Weights of a small audio frame classifier.
Training: muon at rate 0.03, held-out accuracy 99%.
Data: trained on synthesized solo parts of chorales (CocoChorales), 39062 training examples.
Rows from block 4, named by matrix and row number. Rows with one number belong to one attention dimension. Each number is 500 + 25 x the weight over its row's rms, rounded and kept within 0 to 999. All counts start at 0. Numbers have three digits each. After the name is the row's rms in percent of the matrix's.
# v: attention value (model.blocks.4.attn.v.weight, 128x128), inputs 0-127
# proj: attention output (model.blocks.4.attn.proj.weight, 128x128, transposed), outputs 0-127
v.37 096:523508482481520477523500520530545466459503506493533531483482478531511559508476481482481502518458494459517505518500540490530502454453475442516510495486522535504420523500513494503500486508482513465510513532499527484489463472511527489508480504462508500532509516500500460456554488523493512554509496478504502506523508521483462473478519495510517523476490499512519473465494519512480566492461
proj.37 087:501520495465489544511516538470490516518532500507474464506499543511520479498478515496516499454472465534452486483518457527501484517474507539503520532498478466483513519497463479506484505510503515514490464517472458511487476489485462547508508497476489572515471485507503466523478482453531462470493519471516549525489559497514513501510484554510480476500527471520494499553527470500534492489523
v.38 094:494460487533497476458521487550460523505496516535488512516453525489493478534534473484445484510468485478503503526495450522472499530522483505472507512493497523529493558516516497478533499541490520520512476503494489483532449444506491520425519522526488533505501527501508508489495463469534539488495487504515541455508477506523508474467477522497469530514493547500482490487491500503497548492478
proj.38 092:530517511481527509502449495443504498524478505495503506501529514528500485504531465552487486496464532458513467470452513493530432532472502516550501510509488503513494526516505492556514504508514491490497524533460452491482489506466463475525519493488524504523470471496505489472523460488483496493548465497529483512491502529502521525524539466496478513521491471425505512533496478547518500493492
v.39 101:485486465490506488509525540507534506481440487489492537465484517529495471489520519463483476495545475498521459507497523485477521506494473452544500498536515514479458510523472511534505525477551489487510512501462489527510445497555497493490524539529469502511486516512519508486451442526515521508467504542521499521519526534472477482544451483446507521518506479500525477484518499501486496507485
proj.39 100:478525506527444508508476497511439472515508514509487483498511554516491446473479536559534488495466438516497520485509489527523481481489514548512506517535504472546567486490503478493495501526500479522468444496531529467492523491478513549498498499509511495532505498489514517492496555474497520492498491447480506526481451474511515505458519520495479504496462495473504527512486493479532505508498
v.40 107:485518502516480488500488498522507500507536525501498479475548454549561488519451506502474549525494495533515537496499503496543493515510501540515539520477534501494495455512479524501527524501484544489476503491533473506475482523516514470499501484472484463519494527484497524534510493504555526495479478442457504452497475538469481501466481499459481541499471470539475469489497513483472481460500
proj.40 108:460493507478483530475499480515475531510511499507471532465494498503519475461474514505527540500456500535501512531520521531525529490517504493458483469503472495482482491529534523502432510506522455501516480538487439542529502485521496480495509507486544509492499515527476426447508503549500483504491513524516531531494471506498472475498526432509521502525541483494514468513507532500516498514471
v.41 087:538507461547480535511491493539480510507473498487511518515533488453487548499485462497496489449509521492467481494520495468472516468495523521503495483522524512484500508476515529497509487436494504531487563483518455516493537490457502521471514469454459499485516475501493486478506494557493507493475463497485501533526525531500475520495488555510524490522537471477518512503520492538463486557488
proj.41 078:485484490488520465540484534509459495498459485472483504457522467518466529519501520495543508496550499542528541494540491541510535537504456512516487530488491473473521489477485482468476535541505504491475465487522522504474476520515472507463499486546447501526493544471506528544510502492473530480522513521485480483508480508527504513501506481509517478469494513490500463470517500463544434521502
v.42 108:512475527543495489517457513508520500535478462485477497516490529498482502521491496521465461528508461510503456478474495522459496490502499542496480493494482539521514476485512502510518572506520514517485472543438474481476473498526505487444491511484475484541542508484484563447535481504484492492542536515491475490514514518525490465486485477514478513515498499466521510496487515553535520515459
proj.42 106:478508521528527503482507517521491468489500498507518553535489499506510466533563507483544503488512548481531503493471467493515497508515504479509536535506484515504517567467475490482495455496503504454455502492518492482514461505499444514507539457507514551510435475516518497496486446494497517481534475502570515514469459492516509514527516493501473474481471502507476501487508458498517513485502
v.43 102:519481513516485530508452536526558527512462493490500495536480514470492461492480520469545462505448522523512495462479473491503527498480537489489502495480453497497510489504528522503484529459521494534489526516478520439494568484537482495506501522530519537494540466477480517455501503473507494492494488508525473497495499517496536540482490457488502481498515487500521519455552506495495449510536
proj.43 095:466496508478545512505457486509521455458476475518505486498468472510523519488508513496498466517516521494509492536496516480510465490546480479486512493499496523507510498470507436465493508536469524509515466506512559487470476462537492584472527489514504478510488518483537552514493492527500464473485536476506502483484498490529496507485514498496487551535485511558443550515492485488516509518491
v.44 093:524496527499535502468539472486494474524467551497488518538479526503513521485501508497463479444472489495524526472548490487522464489493496509493525521506520503470490496444474463486546536484502464519468483500537546496493454489512525468527465504457493546468476505514491519497545517485527512526487473509510487550495494479463490522527545505495515468492483497523489495480476512505563517506468
proj.44 090:518533486481533541519469518471538501505524519493465515518488475523498488481508499486483484571477505502462528504518491554435550503454521474507513497478498481502517503587518504516494476470481522483491512500445479500474504521507528526517499498470492497497504450491496564465474462460512499535540526520486522474488513487501492471479482512485514470470509499519487514517535472505511500490503
v.45 100:508495502499521490474476487509532527524466477481486513476504504491504522526525521461566478518553526509509472442508470500494549486461504522502467522522502498490496509500502516467486510481517461552475500479493468515491503493507489543540510482492470471489486486489496477443510447512476490501547495579519467494481524508480479546483488518505513473489498508502554526488522542489497457503533
proj.45 102:459515523519505501570515553477485477499481499475560495549454526471505474471491473480483487529525491498510510512496486502469494523467521465508521512478519512473528482530497484541526496488521506503507470547504522507472505506500503528458491504516510469537516544484500544538488516511499495507507525476491474478483473540538547479482481488524484478462471531522440489459498472467510511490467
v.46 084:518502508520479512477510450537484531532495473484474510516482461478508505503498527522513474481466544555475490486529523506512519469472510523503516515497527527494485478479508476497521513513497504569505484497497491550558491485510481502472480535480505519444482517470519526541467509488452489455455478530508500501499512505502504499483474471535433516443508477491474509537531478476527512511486
proj.46 091:481532488452544495521476525464521512506492493491517505508515493515504478444443476541474513498483512481474518503491491477504502538521445475461503494476519485542519525525493516511496534488521492476495501515518493499452452471517469488517515487461501465514483520528479529477539487527477554502535530515504542448540465530530488448492524523509510472489480498503526499471537535499486469507504
v.47 117:498482459535497523454505505528521523482458525514512499496496498506460498512483520481504498510478481494516454507471491539480576505500512519465476445507471555501520499488478508505492535501502488520512470542501509463503531461537492485500513498569472503525478512470474527524522448499521546493504500553533514513529498464507528513484489497480437517505513486483470504469521484475499466519504
proj.47 107:514448531532500522517476485483499457479480517545482528522503514513512477480518456483498497488474549474505491528513474500546464502521491497551479537499497500501523531496503518480504498528481481466488461486504534520474485487499507467456524515507540495481505505513562507463499508507462486505487498489521466492495465528536483548463478460536515502491450547491501545503465469523543539495483
v.48 107:471508502497507512503491494497428500480501518483482440516491540509511501515465496476463468497479525511482557486504552518523484463506481535540529491471523514519522484513516530508538520470497523507487482486507503489460458483475518504490474482454474498513557509515528526546503531524547508473513503449484467504463466504505499471519502537478493523520490479500487501535508532556496508455517
proj.48 101:482464496484485502467469534522529476525502540498493530486546472547531491528504510518508528542516512504514551527494477499455531488508515496465538493506512478497471517531540501506466489521522492473521521504442461470562515556544501483511500493490487467489469474505479484512507467502488466512513486511475506500489506540457479490532523465534484508467521516509489460481520491502481465449479
v.49 115:500482496496519495489462471557543502480486468487524496463462483458522463515539531521531438458521514536501501470493515483463498495485523449531466521504508487470538510500503478527503499512502548479508505558461496476509504528506475548531523538504557481482490477511488496505486506511516492471484552494493508515480482483525506480472497514499467478507513531469505511546512501493524446497475
proj.49 107:498535537524507516564453536500492476503510479487490499540475487483511472501474508505500507517492493494494470474464506481537447486564482532495509491501501469528520485537514498485540529483534549499526470494506518463480510448531511480510514456512474476461482500490452503472491495485451528541521515535514506497483496479481508525522487566494522476522470492525460506499507531508458520493490
v.50 092:496497513520537474529491520525490499500515497512503509492503457465502436469486491494519460480512467508514495508511567497519451541478501533519486483494516467553556462531510519487502448506430487515486542511531545494503498510464539519486533465545472519531515485471510487499518522506499514487490461503503522487468505524485524475472465498486530480500476499497480500493483527457511538485486
proj.50 087:515503489471512496505433509487525511536524490460477508485452479491498503521529512511452499498502502514516501496501492473467476481549487469436469510504495542470512505496494455521475545509536488475520533526521503471477514495483489535506462570487533509538462518491492479493481540509489512529515521480509499526483495501544476481513500476511489473497520457496510528537524499520427510493540
v.51 127:502515505514478469519483492472449503490534521483515480491493501480509470504503498494462515446473520470505501488516527488517463507521499498479535534517494472549512526513527514435465459515461519482527491503513531500478471489460502499490493481516467539521547529548535523491520514524521569492487476472488531472500525512475482498498523532473547475511462512516477488461482509468487550494466
proj.51 130:522473489495536540489478493490517566536472486496458445498498512510499486520499489515486516518523509523492485483483476545482500523487514475468463493502514537470450517501506495537502498489515494483497549536474442499493517537507503512538520524443523498512450496495496471510457497445518480484535462506487487517441535499477531527530523473509485509515522471518520470518474507520504493521543
v.52 084:474502506476488479505491486513478519461534483517489490523520484513481510503473499572531454462455482514563516505498520502492494519534533508507483512517459490516551503541547523508469497545510454498556480522502516529502516511519512478469472483505499511472510488507529488515468517501428494501445517479526519483498536530502484493447518489480475477498459482469504483506504484482508539520507
proj.52 076:529430468497496528513508491515498517481464491532467512530471488527451482512526506497433518485496514500519509488520505483519513476560497479485472473514502520507500529463496478504519495448518510491497558489519495489510459500480533477584526499485528451515482509513468501511509525548516507477469474489505509507528478476474467498517525486481519479509505518531524482472478519545495491480545
v.53 120:496501530470478490528545501506471435505557502459515504503513483511482479493486490521461515523500530506476486524538517508503466508567487539514502472469529504542505465530508474462462509531478522476532499501503489559467508558457474472500519484516509517488530498502485499548505490485459497501523514513540502458500460488527513462492529508549513489498486515482465480496502482488476492503470
proj.53 119:518471496489490489498548461483530536536512519514481510482461511479543529511503472516496556462517552518513509495492475466478519514525513450490476485500480480461473545480469571540452514470533488505486552497511495515513523467484510475514478496482499519482464503527509499465489454521478520501512476509523500489520508470515498501522469508484489504499497501460509489464509554526476521471546
v.54 095:512502500493479511502523508520521543519499529472471501511484498536515471489437520503516491504443479459510464490484498522496471525482493488511482541491496503500520469497555470496491521496468493527504498473563492509524483547493475462449483469461466543504520509491490483514485512502480506532472450540511505487516549521479530503463499454523521483478512537531535523543507498529551493490504
proj.54 095:506498492460567493516475475504478503498473520521495503481442471510522509523483504489478467511508497531507513491522498504496523450537500464471492466539520448491544541495450468529510520497482497437491541555472473496500464511503494543512516517494516473533460476513484515475522495533536515483516548457519522502511459469497493516509522474475485499512495504513488521504508529502461521494542
v.55 102:502502506521522520524547530514485511494513511521507506474524495501513496502513526458454498510483515499434495571491487491490481469548511433445525514529482508505508524511499516500519452509535522517496481495513484443463500485492454505501491511532460502501534501475506494442490457479512531525511491519492498483529473509502521493501486512474502539554526499495530507488495497493457561461482
proj.55 097:512480513501499451488459463486485509542460521480483502474485532481528523502508474520507511525510477462528472490512466508529489557505503524574518504486489563510467566466475489523492502505472523526531518528466478482534509534507477510463488497475511516513498497501517487546482491502488478490505467488474463498505532470522515527501506480483536505546500446451475503527486492512525480520495
v.56 112:484524512501520508520495507503434464476566466515511503476480506464507513472530498531496487456514515517493540515536517513516446498498481526489475501475550503498488480516529484510484481468495527486483490497500519538462487507488484541504489478513542522501547458552536456489496544522478483469464540479472515502484464496508506459477505532514499520514489522447527506519492491530459485523486
proj.56 101:508492463481441472503524492503517488514469466475533502528539491486459502538474507528516524502539505490525526473478505488466510509527503516498512488517471480512450510546463511500489525537508512504506577478501475500513528470483511489519478520484517471483486503472465500573522479483493489483535456527503486507490541470464496478583510503489518509538524480495501477492499525506490467471511
v.57 095:468515495544463504514491475575495522473488512487466496535527504543521503492488525523460470529502493481520486486447497532522493491546503500516537476483487516543515472472492533475502525511519502486520501521476529487470504475488503483479505484475489466520551507485503545516495527538498506477454489425492557521543493511497479464494490463470528515526522462498511510512465503505494505463498
proj.57 094:445488466502529538508474532518454453510482472527479529502516495489474512515470517503523539521483519499502524517503482522493513513498459514490501508515507474521511524502486470482465467544464475499459510500486468497501464544544494462533500497479529529504473519528535486523471489494514484460485477512475535535465445495485451504504538489494472525529485486524525469520552522504495533530539
v.58 085:510486503491476449529474515484478481542492503478540458480496479513500492524503517519513533513512481483499494501483553501479524478442512512532524511521512539532544501488537466461461517497457507481535500492538526551534486472505488505507469524504513507494550527474543509533479447520490466524517485526517472508482509524490488484505493460489490466467479507439500497487475497473480544462513
proj.58 088:457492491519489507475536477465531549495504505536532467544497498486519490487503466524468521532522499500489503469502456527506511517517480503431426516480524523469494503501545508530509490492524481491462506538511490495455490512454504501507520485439488479518460500522525480493475515487535522452504501462515525477515529522483504510516494512558479527486481487536486496464483478486493526525525
v.59 103:486462477479515492488499539491484526506479533537484506493514545583472496514523509519518559476494501473520516488514466510490476509476501497510509465493469504492475527499521530493493486457545455499515482487486469529483483481538517478485456527487489511522509492501468497514449526487455482496513446484515480506512551528493517490489483500480543485476570485499543483489497483513487553529492
proj.59 104:505501488431454493486536462499464476470486496529532485495534496491438534515521488522468466523485485501511499501500532490470508472474473504511468509522503491487559460499509462526503490496496502508484541451492526462543485551495495525516530505531470531532506502512522492569529511519508510487454508438488500508451474505520488520498543522498497524532488507508504479491510507512507472506495
v.60 099:488547515539488540508506446495487477503539494489462502529466474496485505476503517526463488525468496471485491498492458539527491535514491490453474503534530505469507499432472503488529464494503486490514465519536490444467507537547474502514524462483542509499526497509498514485497531493495543515536525479499486498494529470497508476484516494511474528492480462546490543527485467505511519555508
proj.60 093:502464491515522500491484508500499504544479494495482518547504482501509489503492522470557489513457496512476475466526479488485462534499535492536510475487542461510509544501463503474460540502493474452473535487457478509491485451500477496485531520502511538475514486559503540485464510487508512462482489536504514465496471514500466501525515474465518494531488504489532549532486511518558499497547
v.61 107:496510486463535514467512568502511500521497486479499523490487483514489465505517518483524503531552491486509510492522493471511505464517486533460513493498508520479487498480472463537487482516504493551486502501545495504512471512519493507492495502517497458488519498502499484444514468536515493538558542562533501519504500499469472540468514466463481495496508499482482497497490507444538408514485
proj.61 107:477523533553468496535515469506517474494512524498521526508488515496517434504468477473483479521533461506488466476472486543454513539489497471526499549512478511532499483519513503466495505492513490492498463550519534494464529435490512519451481516524541525527486519467465517506496547500495529500483520494510489492500511505529528468472454489504527483479484514494477522499528469519496557488492
v.62 108:505487517459494513488527492448482464497465490475531484467503497493430499521495493454500527468476535475470521497500517477539502497535503513509510459496504500523519507545527556507523490492480509474494493493530512492511488533506503464532463498496464479481550498534501482504498499524524508496578510506521435520474494474468529521524531509478512472483510507473478477514559553510504487486502
proj.62 112:527477484501494473494536513525503496530514580473475513485508534506529492523497444490523479546550503516493515494516515496462511485501529480513458531499484486466447481450522494528497458496549497519546464510515504482503554487508509543474493498534518506495482478506481476514493476496503467528464479500487492496540545524515506551464493496501488492496497478510483521459487447502509485457486
v.63 093:503510540470535521503491459472449503499521497479502489483520543474497501482517483530450527487457512492466533483503501524530494486511500517498505555514513428523491507549530502482515459506486508452522465510510508487480478526512517465508482513466541504488517513498504511528494507446565510481469492472483497485476520496477536509505526552520493485482491518508477529502472535512538499458453
proj.63 087:555523482433525506480521506508532541513516529454433493466489463510507470560501495504515515487489476518521503490493523486483471527458540443498504485499499523507449496475500495545527484477509541493534528497473471507541531519505527489554506469522484501513486491503466459493538448471507511531514494516511505478490503479479497519529499461478509498507508472476480481488504476504501492485531
v.64 109:508501554498515482495455544553508514524478513439474490548508530507439530504472538470528470479516474508456495541526530477528524478458528490503514509519488519501507486529528509463471496516466436460478495487508496497523486519498463461500539452473487502492517504528492492492474542509509504501487506481475463490511536514485495544492497499487511503465493503483510488530529481500499526503544
proj.64 107:469490530494507502522528524519522490512485552462469452486499513518534536468546456527535499544538495496548492544525514491511527492515523469463485508497483504522492505431491484495524470505500521483519472493476530479504577486479538484501495515512544504488497503493445487542509484475528500486500471506490501474514484540529522510498522487485474473473486475482480492504498500466466515461463
v.65 105:486546531511492497529478541520496500464474475499496497467470523480508461498517501493500531488509484497466478542522459500543476524477444497473489523505531461523476499484502488482522489464496498484499474503494458481498502497525508493463511490522498487458489488528467467584473496521482535497504546521458497500460536480482490503504547505539508516526497509467511483526533493544518515491567
proj.65 107:488519483489477408513495546510510512453481502512457501501503525510507515524503488525504528527496495484480520598531500481540463499486481501459517511453531502510520509539493517492511489497518455505535532483505497533520523518491490512534513506534539480450479508489461455499531506517497495510487508477489503505485490485520485484506470491477468515502488456463539507508512472489500500563506
v.66 099:495466511478489484475447523469556551486476518492522553501500495458449528513510509498506512521525494502525485503481491509448514515540464493479509518475527501465525475500503510453508516480515471478478497507496516519494509495518489494488463479449482512505531509503522516554519527539493483510501500515512511516466435471515511558491535492511488492547507510512504525477464546498480434509492
proj.66 111:417506500528524531469538497522439504491481493535498513536515529544508482485513518502509489492463488472498465493509504476516496509481514555510525538487502509505503481501509521521477448490499525493484482469469509462482466494482527544549508482502477471470533517513490533506508490547476529528475518488505509475494504505512473497507430549482511524530486469465497460501505505546478513505473
v.67 102:491540475460508482456480499558517523539446544509524515501459506537467528464487498494452469486500516525552481509545445534506498536524489491479477494493522502469480473511496484502509519539486471486510516450478482493494515502496496515521498497466480473542522477463487527475516535538487527479533523472466521528533497513473512485515509498476464521515492524523497542495498526466507487479508
proj.67 105:515507478507503505477430514536476485442469512499512558479529531531526496507485481499507526481475475466528492453491515484539522521492523534466481537522503506477511535507535510500476484466501535495521472515485511523490502513527558451488511516453517495469495547511512482492493445468515495466475521482526489476513485509507569523527523506540474483485472499489481487497479513500525517507474
v.68 091:482487497514482523527520538520467466484532482494516478519485491447498518533468489518480537475539527516469488516459507483509528524491485446527510518504503494514497499480562505477553507472519515533540491485474481471490516507496495535517464521526526465545493492447489476505504443494518545487518537513477518522454537484502469482479521484494509482493475512517456481528492547487532514503470
proj.68 095:496532446482500500467453485469494498454488471531509508489524516489461515525515477472505503462518473520535521539522514478503476520518487470479509496502525489477482486532482504510484524471481445512503501497528504521515470520547470458513552526493524493489493449533455483450478516508547475505516526488520527499555498512522535496501481486502486527481480480518510547511493493481515498527573
v.69 086:444502534490528478529574476489510541513476468502503477522476487538516495475519470551512532519477457497509455483487455547489484469484502537483504513477518518520486520512509450525530495511487527475468507482513491511470540508509523471504508501448495502496491469514507565538526507504512522496523504484499497522467480443475486528536485502510477491523490480539518486471500470541495502509494
proj.69 088:514545478522519471536496514563517489461524472509503550499490498529474467525496548533524484487488494502469500511432483481461496473466474535490512503513477483506516517520511497482522487471487513438509484487523518482473526494485500532529489506518480530477520466501464494544475455522465500526483519487509536481480510463529461498542502561472520516496473514536479478481515513505502491525476
v.70 102:521498534503504519507553521487527474503487498505452505525490484517473501460517482520497467521475498508508467530535473545501449467464482437495530501473511492461541521495528524517511481470466487497486525510516467466491442493476546508540487493500551512513475470502472563571541504499489508485501504477519495491484481516496477482499503475526510510478535507512465516491515519534521478512513
proj.70 108:487530509501467525488495517490515515459498502485456491488547510500539506528495518468510511481490468515497483515418499479489512479466488487526515459506477480500511508515464492449452485503533533513502539511489508482504505501599498534485526536527514476442496477506478472528546483494542507503469483517508525481507511491507485474480543497524489540481507530474506488506523518482450505509505
v.71 084:500490476536512497485524499507510515514494469449517497566451532559508510490500539512514516518479486528483532506519522489534487479465535507462497512509466537502470473514481491509487476502483451465498514511513472488472544494555517479463533472537558502499536485489511510492512522511468511518495521517524496494517489507461501482553477478470476505482490487519505495538470466462455527489462
proj.71 076:526483538480495476545496514511510506460504545468536499446513532466471550503451504538492467496481526515513491502510497484494506480527477495503491510507447515494513485484508457474527493511493548477495500446503532516514516539471522486469486523478489511524549468533494452519482515449477521503474459504517504477518502481522508512497537520504556492513460527527476488521501510507506564484489
v.72 105:500505481473511542469479516532476458479455531493508480492488559561502534469503495452449525447490485501493492444512474535500534523476523525515491519476493512506486506470492477492499469532476528497455504509495499545525541531510446494513516510509488508535494505501517528514454498512486517477521506532500529484508554498467518482516532496501516531504477487495508491511456456478480532485474
proj.72 102:547532451490490515500501496523490519526499490493469481478495485484516522480511468542489492518510532475546524474502508473453529487495487555487494472542504548485492533512521509528521486501505467502486493508505514463454502531494503509504483492466569513517494530493481469454475481476460455472494535466510506495518489470507525533509498480483490514500467510550490490538484523502548506470429
v.73 094:477480446473523505521488477527511461517506475565517444514528501561508512493468497487541495504459529522491502484469504516476525482505517520498454486501514523505466537510542478522484498512527509484519470482446516549505526514483470481509472499513502496507464514520524492513491446497502546530493507479522536469466509489479557494476468508466505520500506470495479538478500461523483488536487
proj.73 104:502503498522527525521467507524499491497487487518497458471470453540483467481494510512477474495498500469480539458528479504448493519543521531497502466517550518493505516514514456510568487482490519537455435500532507478498514510477497518512495478464518546512561498493487473494486484493509482504559500536490469499500546487488503483521504516523492495510519512560470497471471512512510462503474
v.74 095:513502473529445471484489465482476496481481491484496509522499513507510497483465499522545506553468511533480494496475512513436489523479507479491511508485564540497487510510518531532501508522495488487484520512459509500525538466552485474525493514538495474478475542516487513540542450467459478537491499505536536544507532519486510491477523529482516485502488547511476511449461502482507495476487
proj.74 099:489524477508516507502483485533480507494476476528477506488444492485505478492455498525498456456488484473529500524470464487496545480526459529529543512505545485521477479502493475497532478494519510516476502471522507521522479471496507461544482535472464536498533528493504499494514564530531499552516497504546480475503511485510505439483482494492494517473513500542524459522445497496486551502499
v.75 100:496484519501513474528497505509485457511513543555458431523468508510516468502526478483513528515475517489515468495466504491468556487508488488495500529467514550488511548482517543526476487519488546558466510454498517472493524514506491480535490505492457501495501495536499493532485498518465486516490504562490512514495500439478484488532460506481522509468505473501495512507480473494453481529502
proj.75 104:494538463478495519426519493530498461485515474480493534477528482511486491486463506522519508517521513518505516471496474481418506494503459543518546522519565491511482503490515501499543473507514491485510494470523493526492527465474508494518505476519485504505545483485497525469498523507512519506519487514504535468542505459462502466484533501485520515526483527540492502461503491496534466521433
v.76 099:523530533494484525502509546530490491534481490518477501486481511529455505468531548510494487522488511505513477520513540490482493453505467484467523501509465454481518489550531485491494507504500484478505540510456441448523484482508518473528526541533530535486511521468460483565544481515503478470495485476514510499509555502474480485486480454513499498477497504496510497485534484463485482523533
proj.76 107:476512519516489484513451493494492497491474523472433476453516518489540539478510474485500508504484490493494484535471474513515512506484488495488526521501513498512550527469468488466502492499501555484529551480474488489517515458534507481461545533484504474495515473476500498539491501531509508497483501490504512501541463473508529483470557457542495551452495481505526545521496531498497522541461
v.77 101:502482473496513516513495464509501512490480510502443506532490523447423506450459503503477479469516540515536515475473523515527485521485491502462543532543521490498502504482504489494505484534509511508489525477513501462485468517528472489478543492455520557486525512522536530536516494523489491514522480511523527505510519511498554482479481499474492490477531444476442515543502508487490485511475
proj.77 111:428465540540497573497477512499496484497485523466512497466532489496493548481498497484524515495500526493512477468459513504485520461516539537486540507488493468490483486493458542527497495465540510524505495497517514485508497470487507489486516509500527508475517517474455472472482478503541500514494515495498518511494506515463524486514508492491534450494476547487490527502516535527479580461460
v.78 082:542506523509506518443511500477482453455508549505504480525510547433552497511518504484485523487502505493451513523505522467504544491499530467524490465474498537489515494523523506485510480486481534551505494487494472482526522497476485496533486484478485460527473463503498491468447519502516483484486545525479502469502475489567454496479524498512493513497523477526497516528467491521488537505529
proj.78 087:490507467458460502453530509503471503520536463490505510503479544496522466491484485495526471480523518577516487485512489498533487499493486480531453519533513532531479484481527533499520509534498468454527510512503510531490472510505463499488487513531524465517472537481508521493550505454457512492517526557502537511524499539493499473465522476477479508481506492520494509525475480474513445469524
v.79 109:519475507505558467509492476493482492486544499503522530470498489501516508556519534472504511543516485501522492543492520447481517484506494518484512476528504512502520482468467482537459501519475478526521495498519505526520513480482494507524497486467446508519500521536508487430503477497496418489461461490496488526518516500519491488513475526540483520499502518506504446450532517478532455535513
proj.79 106:481479502459504488466486478488496465543509531468502535541472504486520460496486480520498472503519498502500472508487521521504485519456490495518519534500484530533507506499509508552500525520499514450494454549457476479521541507488495479507478494488439519539510506466469512523430548502494547487518525502466434501510496511480528525487505531500499502519507507505532530465519488461537485522521
v.80 086:455455503511506474511531454484541505523511551561526479479519495479507497489527433512519490529476492499532490476470520534477464490498504520510514486504483520504499509435545494528492465535492502487450538487496490487516509538482508461522543492478473498499497488502470509489528508499496513495515481496510477539559462438487504517537506487524514507516465477496515504520515500493464495550491
proj.80 088:482545524531463546510486537522489476506472476502506529512503496511486444491479525526511523506549458525481486469449503521472473481488491496543521534544505492463466518483487534493511523503525506455503494456525466478482532457498505524484516472466487509501491437496505525516482491513527504488516501502501511521535465493507473491552500531496526518517481542508542461530502472476520474487463
v.81 110:539515487534512501514499540535517467476492517582456470469490500523481500532490515505488530484493532501503506533543501469532521485524497492532451492499495463483485528497484521481461457490494525529496477506442536541514493504476528463499522551510510473469483506487512462483464497504516546455491519504493517486493493482468522489501516497518503529471468502495529461445510494520541488473508
proj.81 115:533513466466471483507486480444498503484495488489498501467495505537512471482502482469497556515485460502503557497520491505504521553485523516495505454482537524503558540489540496521548525488460503515496518505479491469501533480488531507504469478530544494526483528447519481490529458470493470509542500520508492450502490478482492489504517452497509498484563484489504527505482463507524478522521
v.82 099:500503449486555501419483508519535506493515494496522509541562507509514519488508462497446497476485486521506477500577488519540523527505514492492439458465469485463534483493520502501511526507476535508513490503519489469513520505483459492477463504474471481506442507516500523489463481465523517509498497482525480540493512512499526477508522511518491511499532528488507479493477506544501520474506
proj.82 109:508502523445500517546484513492552455511511531460479460505524509517504461502513513521507490495492507472506499486480506519547491512521511530456486511497528507513478479545490508476525497516424467485469497554473489464470500537484498538492523508527542562538480530522516470489522517482505513474487508530477485499497492555461513524524489516488494484482515508468499497476484480479465464458498
v.83 095:514523443442510530497490503502462482515495536489474482470563546498503494484482495434506479487488493513513519461506460454488494545527498496508492473501484502494519499525514501526488505527542552480482508469471488488484447507465507521470518525470529509532482506486549504467498508505498455500489491502542507482504543543479518479498490527532492539476527501510495523551493513478533489464507
proj.83 093:518477502503486537475492476496505482546470518481507489481551486479504486506531483465448524520561539468523530486512540569483517526497541501500503496515498527507510488493507524474491512476530491546523448559494480500477460561485480507477542506455500501503502535478521497461495475499486479470506532489511507514504510501461528517487546470504491498453492502494495488478491512474486508504453
v.84 079:507487492503473497459535490462468469452517463517495470503536517491538474462458513514473480521520498495460542496462494523498485546483496480485503489511509483500489481496537570516486500525469487527496498520535496465509535467575488517503500503501505503539516529506492505477528461516517440485477542539515506502538548507518528456474484462485497509514480467492496521521515479496515517513482
proj.84 089:501490497471472533477459505518456493505504496512508556503481471459533541544493471513471435446526540521476484525501495488483481518573489486504445503492495492553460498505472496490496470500519474521477477522490480532532479551506469475465545525501505513506464490512490497487512539491529515503496513539484504533493478492486523480490521479504508522482490531539481522502509495494523544478515
v.85 083:510526435507461484505518462484488456448486506515451485436526500479503476543499504522510504515447558481507550506510488524491529522487475507490522496493511515503521491490468515549486490491506525532514493502470511495504536505495482508508523543548483476517472508529483485498526445485468509456497501507539543523530526485514519458492502488501504486480476451525481519489480490512537479508535
proj.85 087:491472504491470502509487485522500498560486482487499517482458501487492467536487507485480546462536503523500493490456476539472490500534478520535515521529553506536510507550548481478560493482479481495488481497504483528506472481491478476517501482441505489518520542460507460437488505507515494512502528528489490547501480498485503453490538451499491533482515512545524520512482511491529537493510
v.86 096:528497474528505472502491476490540532487472517489488529510490472536492531494538545541531480501479566524491534511521512528541481509503511422481525493497479470464524445499489504474492524493482505558485491493470475475511541474497484490498466507523527510528479509528457488496487511495481485508475497503541485533518496544497505483484494500488441519525512474490502462454498540505511470510530
proj.86 105:461486513502487475498470507507493487504510498505477482482498542493501508495457504503533495499453483492509503496468512479603519511488485556499512537482528472515504485499515457490519515517473544492532511527480512502538454468511474460461478478492471500494485518472501473519527493523531536520488463535457480506514435530517500490488469503530516519502509488516510563528502508472499540470511
v.87 107:480549474489446495470493497496494498483485476505473487454512515523508502519525509497522496537516518500481503513502451447486473538519468518489529471528547494473505493517500476482495465476457504466527500512463508491513513473498496497502492528536486491513500511546495484550540446544533460514486506477496486495499548512497486497495557471524519497521476461485526506477517468549520495531563
proj.87 111:467535481507488480496483523512464508480487477524481515502458471501543497513511469503477518516507479466492500531463445529522460515529494523509489523464540510507508541514517510474515499497495524504517486500477507486522506466484497516547502494493522490491465534425516471520493499511464529508531544522499481519486500472521508441507486501510489566434514503503510503514469513454533523561482
v.88 092:536495501573480517548529484503483527474449523522472486579484495490535474496497476547495480482468492510490501486486527505499476473461540488506518482478465506499540494477537507446470455502484482481499503507479503477471496512521478487551514532559537467490504479519488524538509491492470539528508515487489479535489463476516490495493509490512499498534520448497491494485490516500497505519466
proj.88 099:533540494526454506494492536481504490497534445523476510482485469488511537492474525487501546500485470560532477505476495447516507468510502528511525471475486452476474512505465460511522493511507532486485514480514523506499494460509525512531453501538484511484480483518525451521527519485543479503527485514512520507515495500473454492491484481486507513519470561507508547556496513467513503462526